From a checkpoint of a small image VAE.
Training: adamw at rate 0.0013, 5200 steps, batches of 128.
Data: trained on photos with spoken descriptions (Open Images, Localized Narratives), 3.3 epochs.
Rows from block 7 of the encoder, named by matrix and row number. Rows with one number belong to one neuron. Each number is 128 + 24 x the weight over its row's rms, rounded and kept within 0 to 255. All counts start at 0. Numbers have three digits each. After the name is the row's rms in percent of the matrix's.
# fc1: MLP up (encoder.blocks.7.mlp.fc1.weight, 1280x320), inputs 64-127
# fc2: MLP down (encoder.blocks.7.mlp.fc2.weight, 320x1280, transposed), outputs 64-127
fc1.927 110:135152155143156119180133158152163156077112113113127159147166129098101125151105132149124157128139083113129134170143081113072090127112081151084145124110091068099156088147148096091118113128106145
fc1.928 076:108117178120123102113109104113109097079132189122123131136142133101145172097093133125161093128094146116150145121107108105118112144133173096137149109132112111095161119148126106151170086140152117
fc1.929 071:114115151143110107104141156126157146113125098106108147162106133150123154146135107162071133096112110121134154112123140100127095094105204145158158145093120111164118130093062131096118143116160162
fc1.930 060:131164084116118103137125114133116184152082111129131156118141093129093103157110101137097097152158121141154152108140143135158122157103151106108135160124120150148132166131118146125116169106098106
fc1.931 058:115143131081120144160130136103114129145150111141115087117102118172144093173132127156089152084094113092102122157147105118143173115154124127140094175120154101155096108159105096121113123116112161
fc1.932 157:099135063122081132138167132134117121124127130113121126167137160152094148130115129120115147125124120126123087122127111117120114147096114125119119135133147119095103118116205113098113151217211154
fc1.933 063:145119121111156158156133164133158136162125084135118162109113144111082122149164122133171128145157144146153105156137121146106126172138118133145112121130086100172085150141141146106135147153123135
fc1.934 066:095136125147095121133101126138103168162154112138168147116128136137134104164117145109074100123158148106096120099089141142100104159149113127125126100111119094065139123114128119098146135179109137
fc1.935 070:096148134128159121110134134156148109095114117121163115099163120128138107153115072141112113142107151110167142104126124124108123118113165144122085138097137127170117096149149120154137122134134114
fc1.936 072:140118195122178129095135138112128140154165162116132129140123168110113179098153114119149138105093114139111089145091114124149129118152098134113163174135151112095118124135138150090118166169178128
fc1.937 111:127152172163145120172099133136139139131091092138144156131152152146131147164079121166135128148132074120149122157141110111098091131116107156107170156131110077074133109129146072119085129120108147
fc1.938 056:113123142113150106089141154099151151131139159156157118105150151140116153124129146105156124130104119126114129144113135117104172086155139126146128090098162092148131108141196144138168088124154150
fc1.939 067:107139072130118141111128135119150079152092125118099115126162074119123135123124105156161090150172117143118168151163133101152153151066129116138181119086099119199150151110086147086098124087122135
fc1.940 071:173132126127118125102144124120109094150136131118110136157097116144144122110110116118144107150152113113128095103138144151128155183117080093140167107112103126114116115141147120102096114150162156
fc1.941 068:091117126143150091112105155086117140167081143125124127083155133115121084098134122150124145150116138102102080155117152138152121160110121134132109125149140124060104151128139161134122163095124169
fc1.942 207:145131124110148130163137160135124120143113146123165146124157131165138135160114142134106106127139103117135092158130103101106117105102164134133095150152089101163121112116150099138105114102171136
fc1.943 067:156129158124129131139156104145106132102155098126111110124185095195121105124121139138049126111082155106171110128091106156110104093158192161142167103134143145167155152157087137114109140110168144
fc1.944 067:107164167108087119107104150112160142131112134111158149131111108153114134154125160112057132143098135088139143145137121134119112093133121161096142112111135117163139130110089095138108158141122118
fc1.945 062:099142158157152166155138099141145138093182153132158112148130166107137151124104167158137106113153145094133130103106133088136070108151145125121106085104154110107148097130142112098131110143140072
fc1.946 065:153139127082147120139102124091135162122174120151115099106128142122126155126143125133143105114139111103108082137149150119093143149097121125122157147129126143113125140129150133141138072162162120
fc1.947 096:123145152133141124173139125119166126105126079123144156135155126137108130161101114159142144142160093126129174172134114091099100149109131170092141131110137104144141104152161070086096144149107150
fc1.948 071:122110108106147097161115105142160168075133115092153139150134138105111120154091146128156133140146153144132157127149150118117182119159122117105114120133133149204140150112118127123146132121096090
fc1.949 071:137127176159106151125099119089148131132172128137109105144121139159143161093150145125142120123157137108095072130121143116128129096140097093147154125134154155062121115126098130096095095198174097
fc1.950 082:089143149135115136149122130129097133143139157152127112098156118120114153161105115127071158096093136127140110143100128124139121132137119142139148125162148129105132099132131144164110112102108151
fc1.951 235:141152184168121110136157128173124107111065139153101143151136148113112120119119129162071167115088119116139143135172135122115101134122062120123144128153116095141140131144122116125119165108091131
fc1.952 058:170134144136116165111158128157114112094106135148115159150131078149139134139118122159133108135154132109139120142112097151161100110120164110130119123087143131151167155102114156090157113159124149
fc1.953 080:100099123128144115126117136114131127080150131132149154108135109083119127166060117137113124159122135150164182146128126099110131115128130136132163107100116118151164131146131144163154110095113108
fc1.954 184:113149104107116107144148113144151096143140139141166154130140145100122122145151103119131159128090114127123163142114123121110132084154100144144120086083131108116099137131120098115154145110102115
fc1.955 058:096137084126149167138116157106160124160130155126153112101128142142096132168102132105140088111150146117112164104165097101143177123128135118128146148120129093152153148117093119092137098126134162
fc1.956 060:119136135096159145104101151120129171173149099130134114121143127154086093167146140090056171122123157110132125154125122115131090163143160151113075164108145160106122135161137159155104151144098103
fc1.957 208:123144133147134106157114120124130173119122114082112197128139100143124130150141126153145182108158133098151101128130123137093105126067138133124122097059115111123105119120160106107075096163142166
fc1.958 064:163103114154109134118139097131125166128161120108188120091141185109127077115129109112192078157133124133105116146155153144144126100161099160128120143136176110083165112101161147107150107181102093
fc1.959 072:132152122102119115152123104113115156104151107148059144153106112102114169126175116144150118138111128132099117126171107127149174166102167145127143147097073136184149174141085114123163090080123126
fc1.960 064:159115153083152098113108139137103145148084137105128126114158129129090074123148130143120117104102099137140102102122110158110112158130135157138101166117125107072131149116133145084132159091094146
fc1.961 066:120105113143145092148088146133135127099161133131130111092149138157126087126109151128166112103114145109125064154135124101119144149127048094139106134182101130050112152171157132111150113165116128
fc1.962 066:160124161145146126126114140091144143077167128166149160126091100149128158124094127149167131139119122137130099106129145109105165104124097156146160170118122138162099131139134121123152131156125148
fc1.963 070:123110130127170116134158135147110113095148177106129154091171126116131132123111164137081121109099106130125171127090127131108119090153102142149149100141119149140142102141192155135092125096103116
fc1.964 072:094109140126122124132118148127112099148145134165137121127133091141131120154139101145086140103130147100161139142129132141121090152116166150109090113110124114108117127136139104112155132107107143
fc1.965 072:144102139141147146104126120136101126154181176119139103123103157166136136076161131129151137106115114131114085151140113154118164097150079136125135129148120151058118119127124142103124104202145133
fc1.966 065:140109155132133122104118139142157102093150135125128155135122137112130186117124153134101116110113108110165154151093134136102092146127194131106125094111142109138146145144115156122139087157177128
fc1.967 143:142139125098089125130132116155157122125149108156145134124144127133108148152144108155099144136115129112120187138141118135132100157090103121115186112129131115110164140128188113112115121160169149
fc1.968 072:168146161110152131129090123101147111167137113136089130146101156117109095125133128171070158110106112151107121149120154162146109113095093131148137148132149114080128101143134154097116163147177134
fc1.969 066:153140139165107161113090135131152130098124147130130140140141121082138121130124150109188135111106142131116130144183132146159147139155094129143138117118107158096144136125157135138141087171140128
fc1.970 071:111140166151114126099155143127126080124110083142110136137124134105128135148166141161093140112128135131119152102076102119116132110146206106132133123125109147117156171095080116091091100096153111
fc1.971 067:147128163128131146106124107164103136076150127127192114151131105109133110118171135126131108158146150109124115112104140148111104125135142131121165128118125110112153147101103126139107108189178083
fc1.972 069:149111129139141153125118132128114131103138142143173108122138115205128122112172109138068170114101096144164139132087124169148123096149177161103098137117129100097115109141114111127146105139155140
fc1.973 062:118100170118123135132150119101127116111145158146142131144098152114150107116091147163209109160147125099106136110124104121101166161120095150108105112107122116129117096099172132127124166108166113
fc1.974 096:131141144146140132180117134110138111112125094140117178164152129135145144153102125140141152123151106139159156175122114115119132117102109167106153159127133082150134100138172070090099139114115150
fc1.975 069:174114114101148130150118128155132154137092147115106132128121160103102118123112143084187087134134113119112107151160133135136135165153079125137107143144128131143146132113188100139118114124143160
fc1.976 062:120161152165131106108148147156162091093139095150109112157123093180150136108110140144121129087139110116184122158146128076123143122113117142161132129143120136205150102155091141136160136130175144
fc1.977 063:149136116121106133168127164133130147109088137120148128125096114168142165144110109166071117144130105149153160118147103122141170137104154121119118100132139124156117142132097146151114120142146152
fc1.978 066:141141155103165120101137093145122135122145152171148137118158088161121114114116134129105140137128101149164123147116103134123091109138153119133100118134108114107148103125097125142079084117145100
fc1.979 062:138117135116158146153125093099102143152185111139081134112149124152118128113161137145116138147118103144134110108073098102137123098092102158124139136120147160119139160112164157119111163138111099
fc1.980 074:136109134102165110124113154144112111097103131125116117131102115099141148135156145122120117106097152104137159146135155133151116103160199139120126168133110138212164145132120112133116124080112102
fc1.981 059:091148144119169161133140109132122166137151132103142137105097144172152158135120155131118118136118097157129139151089135090134102096125116119144133125180115129183152099100074117144099130175144141
fc1.982 059:082127139123095170165100161150127137109111098159129140106129166162127136122160114147060116147108126132106129117159097151107085156114158146144123136152155097143130101094145142108116115132124122
fc1.983 073:159156106163147142144117139152114158148160086144137114114107131167113138103132158138111130140192146150123132109163149150120133088156090144136139140130108110145116126142105141169080136171131096
fc1.984 067:100110115162162155106143128103142105158127127115100142097113133120181095126136099096174134098124113122085123140120107108114159103163149132100120162099108133093149137088130163094141137149156148
fc1.985 060:121139114087113144139172159123133156135108092151171152142116106062142113143125139113124150171178147082119111163163110151131103146095182141104095153081162109141096158112131151092163130124144091
fc1.986 067:112137151149112112113129148143107134152135126138144100123138137099126099151126122108091142133115140136136149117102120144142080124119110128136092148155140096121130108163129119145097161080113126
fc1.987 143:100131157117086133124096141149142131086146112130169125067164088141132136160125094110109149142113136127136131145174132123113074148093156136130144151061110131145136140099145120102055178109207132
fc1.988 068:153109139121101143107152137099094138137131163132098137153083103141138141125099111118167112115117135114088115153143127101118167127107075134148113128116131139118132160153171123118175159123107124
fc1.989 066:097158164113147139123119121141146155142092118152186131086132149145076113132105110126083151146083148159106139117113150142113088104116143090122149139180101117050137158125109153162129135149127141
fc1.990 070:136149133118113135131130111119128139158174101142114128135106122136138133117192136111123092154163138148148094097145155136129179132129093134156092138152110141093101115137161113111168162106095087
fc1.991 069:109103109079138107143109120117128128116120107119176124109150087117154130134103108139097122109073121100136147132139127122107116129107158124148117157119128151181148150163139119171103115093115140
fc1.992 063:136134161095103131154122118156119131106144129180132162092158092182133085115117156118086187105100129148142123148096111148113143132130121116101146131116120116150125109162088140147111080129107134
fc1.993 075:085152138090152126123100147111087148118142115144144112119143117105118111158163102122076144125071131096164122156135115131147121159150194147118108147113137112147108131138147144139096130091134132
fc1.994 069:181132115156150151147138126146097150125164113119142142148091159147125147083142141136162141129111156147112087143161135129131172145132087100147136079128118112140121140117139133112147112196139113
fc1.995 075:139137144125108146121161116117101103141139082143135120104135085156104172152119099151110117098132148122167118108110145140125086126130182104137134139093100109171124107097099137114121107146159114
fc1.996 059:096094145122140148137131105138115158126143120114155164110098143172151125106125104145080181148110147091130159129099095102143141123149120161105122119160161156177100143100097128177092160152170111
fc1.997 065:126114143116123143127153155115101136128148098132152134149132152167096140119170152144085123131104120110183093143117101153158111155141131090119137139128111117115108112132093131093088140148134102
fc1.998 054:127137119134177099089155108124118153135113148149139128147109134138118122097128164164122139082137142138094151111113089159120094148132124126109121181145141121142142086120101102118131133148164167
fc1.999 065:119107114128148139105108150140116152120121124156151155108126146130127152150123143128100130127096103118126110129140138147112132121093157129126152160128139113103095128154149121144139151085098113
fc1.1000 073:122141159129133100147103114131133121110154118145155100117146097122140124141132133123072157131121140136136159108120116113162085127157200155121124144097160144125134129133159107133126110093106126
fc1.1001 061:115131173127101162095136081131152108117093100098112115151149152137152119133138129125126105149122122124104110090115133142160109114161132096164116113127112095126183091130114096119115108146135150
fc1.1002 064:126106164093156120162108149144102110093131121158124134128151130179134116118161144118089141137108153117118131123109120120153115112132177153159102099141157154115147135122144102117139108136136128
fc1.1003 067:142149112145112135118144127114101127114086102111132117127125108141095113140148131133080128161133104150153165106110156089126097130081171124134121164157110150172144160119122149124092146065087139
fc1.1004 063:094119123153102112138150151137163125152080129110156109105157091111128147122095116112120134132105146105141177139153140150153129136112187135127120143100124122174091099090080105133110128109066117
fc1.1005 080:125126142148137147108129108150114109139121138142110129098179091140137132132132105131090148140115108126152129141075136153136099140117157100133125156153115155112137162101120106152074131105132153
fc1.1006 077:151109119119117142112146111122139116141140122118145127135099120126141119113139148139167112134134115147110099107139136139102139173162058119137144113088147128075092100131148107099119136172135131
fc1.1007 068:137152158122120101150100147124111149145176115153151137150122139096149091147148130105111143118134117105104109136149162141147135101144134157139113116130112162060107137133167101094124155074096126
fc1.1008 178:155119182131102132144154109145133134106138124114083118127145166106104109146129109137108151129106126132130113127123113109126072136084123137124151080145099125117127146126172134073072123180147135
fc1.1009 070:140133142113088133147117114100133093111154109121104154143106115114135178125104131171128110112120107141112145153081133113150089097122195110134116099125155145134139130116105104078130117142125115
fc1.1010 114:131136167137141131164148139134153152120110099118112145138120129098121118170111101142135128147117105124137149154155092107072104134129094169109160114144102081110122107151177075075093123120105144
fc1.1011 076:110114141117120155140117142140105120106099139147166106136155125155121135136100138146096137109128139155156133119083100142123086111130142101156131134130127132143135116156112130124135098139159093
fc1.1012 068:155093151103104157156135111138131130111117135107088149132124112115127149106129099135188099116106157156076095112131152147155164118110142125093172125137103136134128183141140120125166144097098153
fc1.1013 059:165103132122118115093134114120128110106160089116169112121139129131119136077135164151175110106181109102138134122140159146096129155141115115112111116131134134137141157143111125122109160158123115
fc1.1014 076:144109134153108120121113146139138142119146104123154149138128154139137123141147123151067137109102127119117151112089099122144132117125115162125150162142136143107151138135137140106108131185153158
fc1.1015 066:135157147112124162134165100099098125142116096118146095145098146122154159093183112166099100087123108114147077142097113112101150147150125100104159133141148107160144136098099103105085134188149135
fc1.1016 105:131117139171142127156112161127136130126105123131158185119137147141122163139134113132124132127144084134141149165141083128092097101112126143114172129104100079093141123136163085093114131123133117
fc1.1017 189:109122086143159140129168136109136109102157098163121133141124148128090087163105135137154117150099105130168135128093113140110111119144158162084129101149119119148095117134151130081070197174177123
fc1.1018 060:135104090087107107099096098135142188123157099121110142158125105121133125157096133158149158110120112109110183143140117107162136118121106123089099139156097104160102101160137147176149106080115125
fc1.1019 081:125127139111098135103129108117143101159100103118125126133131097158151188132172114093162118112138105149105117126129145126135171153100134106120118120102115148085105107094129107072112113139201126
fc1.1020 149:124121167091107114115121127132135141082111123138172132081167110121092134191159109170107153117096122140142136135168124136118068154106125142119132119112143129122129134105133125094071173170185139
fc1.1021 062:114120143102160165098117098129124126145095110118161100152122138125107144111158104134142116155113140110111119120152117137100096150095144116135087136138137098080104112154137130120111121139150124
fc1.1022 057:122117142156144145145136114127128150106121131099126112155175072126156150155124095144094140141119141119151106118103140138128153095101127099144160092161118144138121097119066157105153129139144144
fc1.1023 061:130145146121133145155109127145138155154126137095086122132119132100121124133134120140137152145130124165092123156141106110108146166127152156100162119145136145113077158103136111116124079122124128
fc2.927 094:181119155148134132103152137149126089115108115123147110124163155153144127138080132107078138138094138128130114112108155125150119157097096120140157115115108145155111128131175157086064144114169115
fc2.928 104:144123109133106131128132126159135139127145106134090127163090127155133150130209152148135139134162106135135163126109130131145148122122124135114139109090149112141136124121096126119091181180093130
fc2.929 078:137126141115131123109113118127139119159144129120118121129123142122162145150155128111234133138138159131101121119125145131139099135146090126132140147093128136088117157134156150179129017141082137
fc2.930 064:165136165123132124139122127122143149163147124132106138081131116094153093133115114105077114111094146120151110133079143142121138122150184116133158117168134120124142167122125127122171098147152121
fc2.931 063:142128130164116131128144130144139100160130129130200125117138127177119142138136118114102136130141127123126084121084129148112125159102154115150093127075109127089118117128138138099124040136124115
fc2.932 129:105116064127123136134167140131121113104104111108114139137129144122114124151035145102094142137076110132117120120087135104123124115095150143136096133114087126177103130113118138118103144105122121
fc2.933 073:097130128140120124132115129123119129133126165113137125113171121104145085163088125124128102127092132117104121135176113131152150103106178127110135106194126139070143119144166115109136111114140125
fc2.934 070:183119132132144129113136131116122118128113138139101110128150138095097044132150133147139068142120133137156135135125127113155144123142151117126135129100089125150115141151142138148121160082117111
fc2.935 078:179129202125139129135107121114152135117191111133104121110094102121154157118167145142186110128160134109121105123162137136117147135143173140127123098173135146145134150110099137088109137196144130
fc2.936 096:102111092139111134111143137149130128135127112113114109105131117104103108145105134126129123138140073118138154146162131105174114119077141104122134107089107116129106124128150131106099122098106094
fc2.937 106:159116130131124136107147129158150100119110105117137115133138133128127147136102148110070145141112144122132162105095149105162103128079129131144144112120109158174107123124160159067059180109143110
fc2.938 049:112118025149099143133149126151125124131152107139125141143109100149148125120153151147124125113143103122147139142150125106111112109086119120102140099148131136086136129125115104086131131119101110
fc2.939 079:118132149112133120124133125155130138101130128104135155169167161169174189106122124112046176132115144116103139127126133137134093123137093154128148135163166117113141122126135121169153099173107160
fc2.940 092:001128070131119129134148135147131123094118124099116118130142155129104123134095130123084118129097118125107163146121122109125104096081135133130126161116117119143106120123136111127159184090129122
fc2.941 070:157127143151130128131148121102134164090120149144115124139155126109126089127076107143106131139167117127157118126122142133102159141138123112121105107131101118170142116134128131135124188145152125
fc2.942 114:162126102117151126126122146102120122156132120117132123084117086121128107095133149126153085137161113137135133141141149141137078096168155114123119123174109109133136129115070121120168087135113123
fc2.943 076:123125100144124127114124133130152115169138104154138110129102136118127130129231126128122113140148111115118116133099118119156167131125175116133109120048129138118101154127162141120118156136111109
fc2.944 075:170132124109140116110130119128122120103131136150117121092156148136147175134090122109191116142118144143124093117140133121125113121135126107134108140129099132138126153130143145170134059103148131
fc2.945 062:170121114134155132129103130151117106122138101131111130140137117126163099147144145146255103130130134134156151124130141128145153098140107138119169128139101131141109130119101123134120172136126123
fc2.946 088:101116050152104140138149137130140141133138101134125126161123129152123144127162150166081127128149093115139156158119127109129141118099147137113139116092149127144123115124124108102095171131110112
fc2.947 115:145113120127135135088143137151133103118102093109149096151164122166136142123114145113064146137125149125138134098122156102172107146071100104144163110116115167151123107122174170096069176117154110
fc2.948 094:167132190133107134137126128132123120162118118148135128124129114129117154128235155129060104128105144138125123127047130146130100149131122148127118136134144129111121139111119127159152151138126129
fc2.949 095:104115075128148131114128135152113134127104123128121111165118121113101097160160132150172117141117092115140172150157113115171150112101140121112159113081112134175109110131141123111115183103100118
fc2.950 108:190127168137110130127122125118145135148137110153110118153093129116113087123199123140164129125129135124124129131120118132129160137121173139119105118073135145156132140129140132105120173149140126
fc2.951 223:098136121129126115119146122065120104166117130150109126114109174123136147141169109118144163128103108128133073134106131140142158130176104131150147141118134120131108142130147123118164111141117127
fc2.952 070:071123091110124132130138124147147108113123098099103118093097134122135205116150146149104137131155109107103155138150126124151119120096119135133128133142125139102106130112121123108105179138134117
fc2.953 099:209131143129091132135122129116138140186119109156130133134105123150136140110243136145174122121120136135138110123064129154122149147166125137120115129130172131085133143114101126156130162168134124
fc2.954 081:103147107104108111139106118116128141142152131144138125098136113120100105106107125111134158144110071135135192170158125154140108109144116167119136127109134100168139138126166104168121164186138115
fc2.955 069:180125155114128126130134117118115083118105133116133105162100126151148162126172131131092118134116148118126113126118135163152118158161095167129134126110157136146131122134137129152134056161130147
fc2.956 061:218122155134162127118117126105134111139143138136104115077138148141179104155092114134162099125143137132139116114064161133120149129144118127130156131118119119120115156137123145124126134160123129
fc2.957 194:121129095130127122116083121087124121147124115106137126091114081138145123098110137125124104142147118139158170130160141144161126082170158118128112141135127120184131135128096131133145191085143125
fc2.958 066:144123103110120129134150120114104105116110127135119128146125126137102156103102132142026084139102129138137119124138122117098145126128116143120127140143125125159119116129093119136116145098142117
fc2.959 089:057133142131107124135131126161131102087118125091140136103165148144164188106114132104084131128140110142099141129107134135141072114130091129123138124132165117051136124119114116123110099158130133
fc2.960 071:076120126133144127116126122117122105105148129098118123102160145156155194140064141139171153133188113131133140136139155115136112128112104095150156150148098114160114130134132138121136067108127106
fc2.961 076:181121108129132134136153128104121087136120121155131113163100121137083116111141141144034120116124117123142120136114121118104153147131155135124129120058133130186116122133123121118099195099153122
fc2.962 086:082116064133102134131142133177126108157105117123123132142120120124125123112180148151094153126132089120118143150134119113148137115083144123118154124097141125085136111129118108069119135104101103
fc2.963 080:158126101131095134133129126128136155170120104152106118142116115125112140134227136154209140115110142123150137122069132126129135131122154143129109143090152140129136139115104127142171202113126126
fc2.964 091:170129183112155121128109120107144143130155118117123137102104137121174136147113125118247136137124158138115108109108140136122138110166122111130139111139125137121138144131117140126096074185150147
fc2.965 080:118119081127120133130153126125112107098104123131137119158129127121070098138087138130089122132117116135144131133165115102130120122076125122129098114087122118182116109139152117110108166094121120
fc2.966 076:074117093131124126126122127157133168151140112124096126125096112119119106155208148127194128129131103118132157138175121108159128104096130116124141123098126134128119136133155121151118120103052120
fc2.967 127:166128139112157128115122125140108134109144159150109132089118147091143087117114125166126112141132134140152135146137123118120167132183084118126117124168129138167164159123095117159152166070059134
fc2.968 078:116120077141138137113144139122119119101094130117129104100129140135097134140055137120098115144172097136129139133118140116134132142119082102141116130111100111127118114128145136121113142099129096
fc2.969 070:100120099135099137133133133140117114099119116153118146174107128154098140100169153154014118124120085135138144148079106116102113131112112134116117110113148122111132108125097110114091213160133112
fc2.970 084:100128130117153119096115123139125146122133134107114117132131138129154120144112098105176102152144128104128138121142129137170151127138118137132121113125118153122119134138168152168125133166118147
fc2.971 076:107125122119139135125119137117145125134182124144080128127093138107134094133181147144079105133115110112125145138150119120133183103118186146115145122099139135152117145126142125095116181131084126
fc2.972 066:126125109098145123105131124109132139138157126142111104075119142084133144186123125111158107141136162139134108113139123116156148106132153113129137149092108129129101168136166142153140101071082118
fc2.973 062:093125061112150123141128116120113111105127137083109135122108145149141104082064127123060159146126123102129136125138136136130146107138128145128130124145111124151157109130087132151131144137104134
fc2.974 102:151114126127128135097146139167134102115104097108143100154163124160133133128101144115069142138122147128133143104105153103169107145062102116138152108123112164156116118126179163093065175114155113
fc2.975 071:100120091129110138150146132136120131129123130122145141151139103134119161131111162153074143105128104140126146142120132123107112121071123133141142127170120108142120098110092105083155163093129103
fc2.976 074:105124113126142125135121130172130112130138108114138140108103133120131178134161144124099173126139140111060141130147131128134096114105111122136120134112105135068108129110116127115109144133104135
fc2.977 073:102137140136119118123122125141115117158119151112132116112148133124123094138109118097168132128095156135105113128100142141145060123114102122149145160132112130131124136137138136144156049089084131
fc2.978 076:162122147119120136134120126099161131156167098141100118111096135107131154133189145137131127124159142116106143128123131118137149127161140140125114138128159138107114154120115134126139164136131128
fc2.979 065:161118098119117131132105114109138146154112108116095121157096086109118124108092134155152169116153115124170154138166142132149137137126098127142132108081143129143129124129135133114126118120127128
fc2.980 084:154124140152101131119098144160146126123140107123133130098152135153174164150127137122167103130147115137120117115058142131146131129138099118124155113150137119029142140113131140103132101164146108
fc2.981 063:104126151157143131118142129164131121143107132135125124141118125107075063121199115138110112131116103116112135137146103123149115156080146128122095120055150140113104120134178117110139178119127113
fc2.982 066:167124175124169124119129126125126108160133128102131113093129139122138141163121115118255126131111134127127106125147146133129108142131077096144151154104109127145102133134144145123099010130123110
fc2.983 092:108130127123127121129115122118129118110083145134161139163114131089118116131066109139059126126097141128116134135137112128111124114122147163127136130134119146119130117146136123102162162109131145
fc2.984 080:120117046134114134124154131151108131110095126109129133163138128149122129128126143160096111129146090124170154150145120120136131136095095131118141117107105108156123110120130115129115176111110105
fc2.985 065:094125121141143122133125124165138153091167138119088134107132114138191106155136120138186112144148118106123118130132134141102158109122149122108151107165117158109144130122101122119114104180104139
fc2.986 078:189134167123147117118110117095136135119099138144118113119124126141154128135086104121199131129148150121150091113110135144117165140190121125129117122165126141159144129136122149170159109153175139
fc2.987 149:147131187094097122131103113158138152093164159135135123096128151111159104117081135136135085117104146134132100127115129126118171158157127122137098120129160126173146147126076130183159157111125145
fc2.988 072:084124069128090138148135128140122127121128108119135131143156117133125126118101153124024132122123118141137145132104119114108120113106115131117129119134126116098128118110098112128110099127126114
fc2.989 075:181116146132125125108126112103124109129091134135107110135112126119145072131172113134250114145132127126171106131188139129181170139139122117117130090089135134166125134153152131150095116170130134
fc2.990 072:105130133124132134134118131112122114086157136120166128108209145117164099138044127114084098125113125142167136132151147131125127130131116119123162144133116113130129138131136126124111078105147125
fc2.991 092:194126156129115134137136137132151160180155098154116128122081110139141151144231147137149131115150141127130092120067148140118143141128144127134127104129148127094116144110113131116112131183124124
fc2.992 067:101128095139102133117146141150146129143141121159115098067129137101121172136180129138166100125140118139135141129099136102141137124122156105135115146078133125094115168117144138122139136086120100
fc2.993 087:160123122156118129122125127123153135142158125144127122108113127135144116124119129117217109131150106130129101122147126128110125124124168113124116097112120124111148139131153140093099105155136103
fc2.994 075:032123064120107136137133131133130120114132144113108125130122124110104115145073140132059131119122123113113160145146126109119115106091139148126125137116125131137125108132110103120163177102117122
fc2.995 082:072126114125129121115106128152144153123151129120123130124133146100139136157138132131191126136124137114107151128178125122152105105112127134133117134141120142088138144137136139124140105125112137
fc2.996 058:144133216137149123116104124152133111160114141153119112121120131085121114127177125141180124133096165124111138128138140122155108131119178120137120138084102142135130154147143141134178138069143129
fc2.997 081:095127131128148124118116125121155143106179151135130112086137150084149102153082108128182102140141150104099139127192121110129122098119142125123112137156106145121124136148156138117145110123128135
fc2.998 060:129119144137104128114132115130138116155144128146126116156084126114092130114161139142146122134110096131120134136192104116143119104060202117122125105116135130130125118136176117097137173106118107
fc2.999 075:159125237124167121124121122088125119131118140109144120129117130133141131169146134125232125130157148147133111122158147140131105137154104125151116121138126139135127132141117149132118069153143129
fc2.1000 085:160125145094155125108126114108134136094123110141088119114088131128140186121123127131191119148157135129132107115144139137134145121181096138132105126147120145157126143113098150140127157165138140
fc2.1001 067:043118088133164126105123139176108143107141150111108121091146145101156132151102123134166121146155127102099147133193146106162116088093142101127158147119093136112106133135175131146110096108111121
fc2.1002 067:162121111126154132123128137125148127131145116127127100064112138115134127154105127120223109132142141131136117117144146117127150121142129111137161140111108122139104160126130143113125096097132111
fc2.1003 085:111132190107143118107100124121132160120123145113147130098155137101153147157079105106229121134136153129138112116171137138143101134147084113135129130160105142098126145136145150142152066140142129
fc2.1004 067:152134149106125111125135103125145127087138118125084119125075123159165192111138121142156159145151137111112092125155145137109128124140122150134097096176141152132151110132105145134118101194162145
fc2.1005 099:086125129117101124111112127175155154103155121116107123125129143116127108139158107121141147124113114113124136127160121111131153112095190134125111096110119136145137137130147134081150197128141118
fc2.1006 093:054124085117124127128152121152126125098116133112098130134147134117120115136075133128033132127104109130122157145150131111130120095087138131124146133131107119156124111133114114105146167101124130
fc2.1007 077:141126109109129124123140120087133109083134119123109112091128131147140143106027126120157129140169121129143086111153156135110155132153108120146107121154127118165127129122122142151129118162167134
fc2.1008 208:158135141121148122133123115097126123119138169146110120120101158073133090149090100140184106127137170117130094126129110127109200132173155140127107131127119148174122147133079124162178115088115146
fc2.1009 079:061129054134146124111106135201103156127119135132140132163163137106124078135149118125128114132089114119129162134099105115164123097097118131124148135124109130086121132131138122136136170092102116
fc2.1010 095:145118124134133136106134140156132105108113093110132116149158119161136146134089143122069137134124128129131145119125145107169102135069104121133155106116104139148112117127176149086054179119151120
fc2.1011 087:154129174120134129124105126137142135172188115135115136131106135117160119136205133124149161119120158121090112115111133128146162107122185131122134114110134145095124143125136128101148136133128131
fc2.1012 080:069125059126110134123162128165115111103111119110122112124179138152136175117127130131047117131154111131148166141106132120161090136093123124121125107110158102119118125119129116146109136144128117
fc2.1013 063:065120063163097133144124125156134133145106128122112138151114117119142084131143134157097133118112110113139152165099119116141166112090141134121162104115131139094139104126127104092135154121108114
fc2.1014 086:136124113112132128115125125107124122126113131127103119114091125107110133153134138133173122124144134156137111133145126114134122138124112115144119138058109134146108140137153133123147106066110113
fc2.1015 079:040120072142119131125126135160127133106146147100138119115141128104132106170090127129167123127130110126119160142177126109156130096044128109124145108108103122114108114132175115075136074074100104
fc2.1016 118:150116123120122138101151135178144108113114099117155110144157124148118150127098144116075144137104153127126162104096154107161106139072099122140140110135111162123111123123168159074061160111148113
fc2.1017 124:138115116143091136110169116098107114153079115128111132141129146145118199118144154139142176139097121125139096123084151162145115122128097131140100115145102132099098145131141139087114087151162122
fc2.1018 064:156132215142105128123151120140132099138095131145096104067117141135105133087194117115072127135110128144103115122064136129140109138126155117142121157084137111124112155124122132137137207129127130
fc2.1019 099:115113127104115141120151140152129132089141098121098123112130131124098129142101150116084117142123093123128145123120137097154112121095126124132128132109102128136106117113100130138093158091103099
fc2.1020 180:173132200103119120137102110119120169111149160151115125075118124096147069148116139155161097140121156146157117122108128135110160124191117132137107139143137135154142156119080122168184099069102147
fc2.1021 072:077116189145138133136118122135128109125173139106130146134141130112140077145084131127125117126143112122110149135170111123125159121125149129111150109134123126159128124134133119075103092157132118
fc2.1022 055:057130031133123121126132119159138120166108120128119123155145170139131119126160112122087146138102140107119132140087117125164095121091162144139135134045138130139110142133176133149163086116061135
fc2.1023 060:093111120131103132112147133115122141101112127103116113117143145165120138157140132109100112136125102127144125127123145128158143154116076116114136110104148111141116131134172130137132152152171120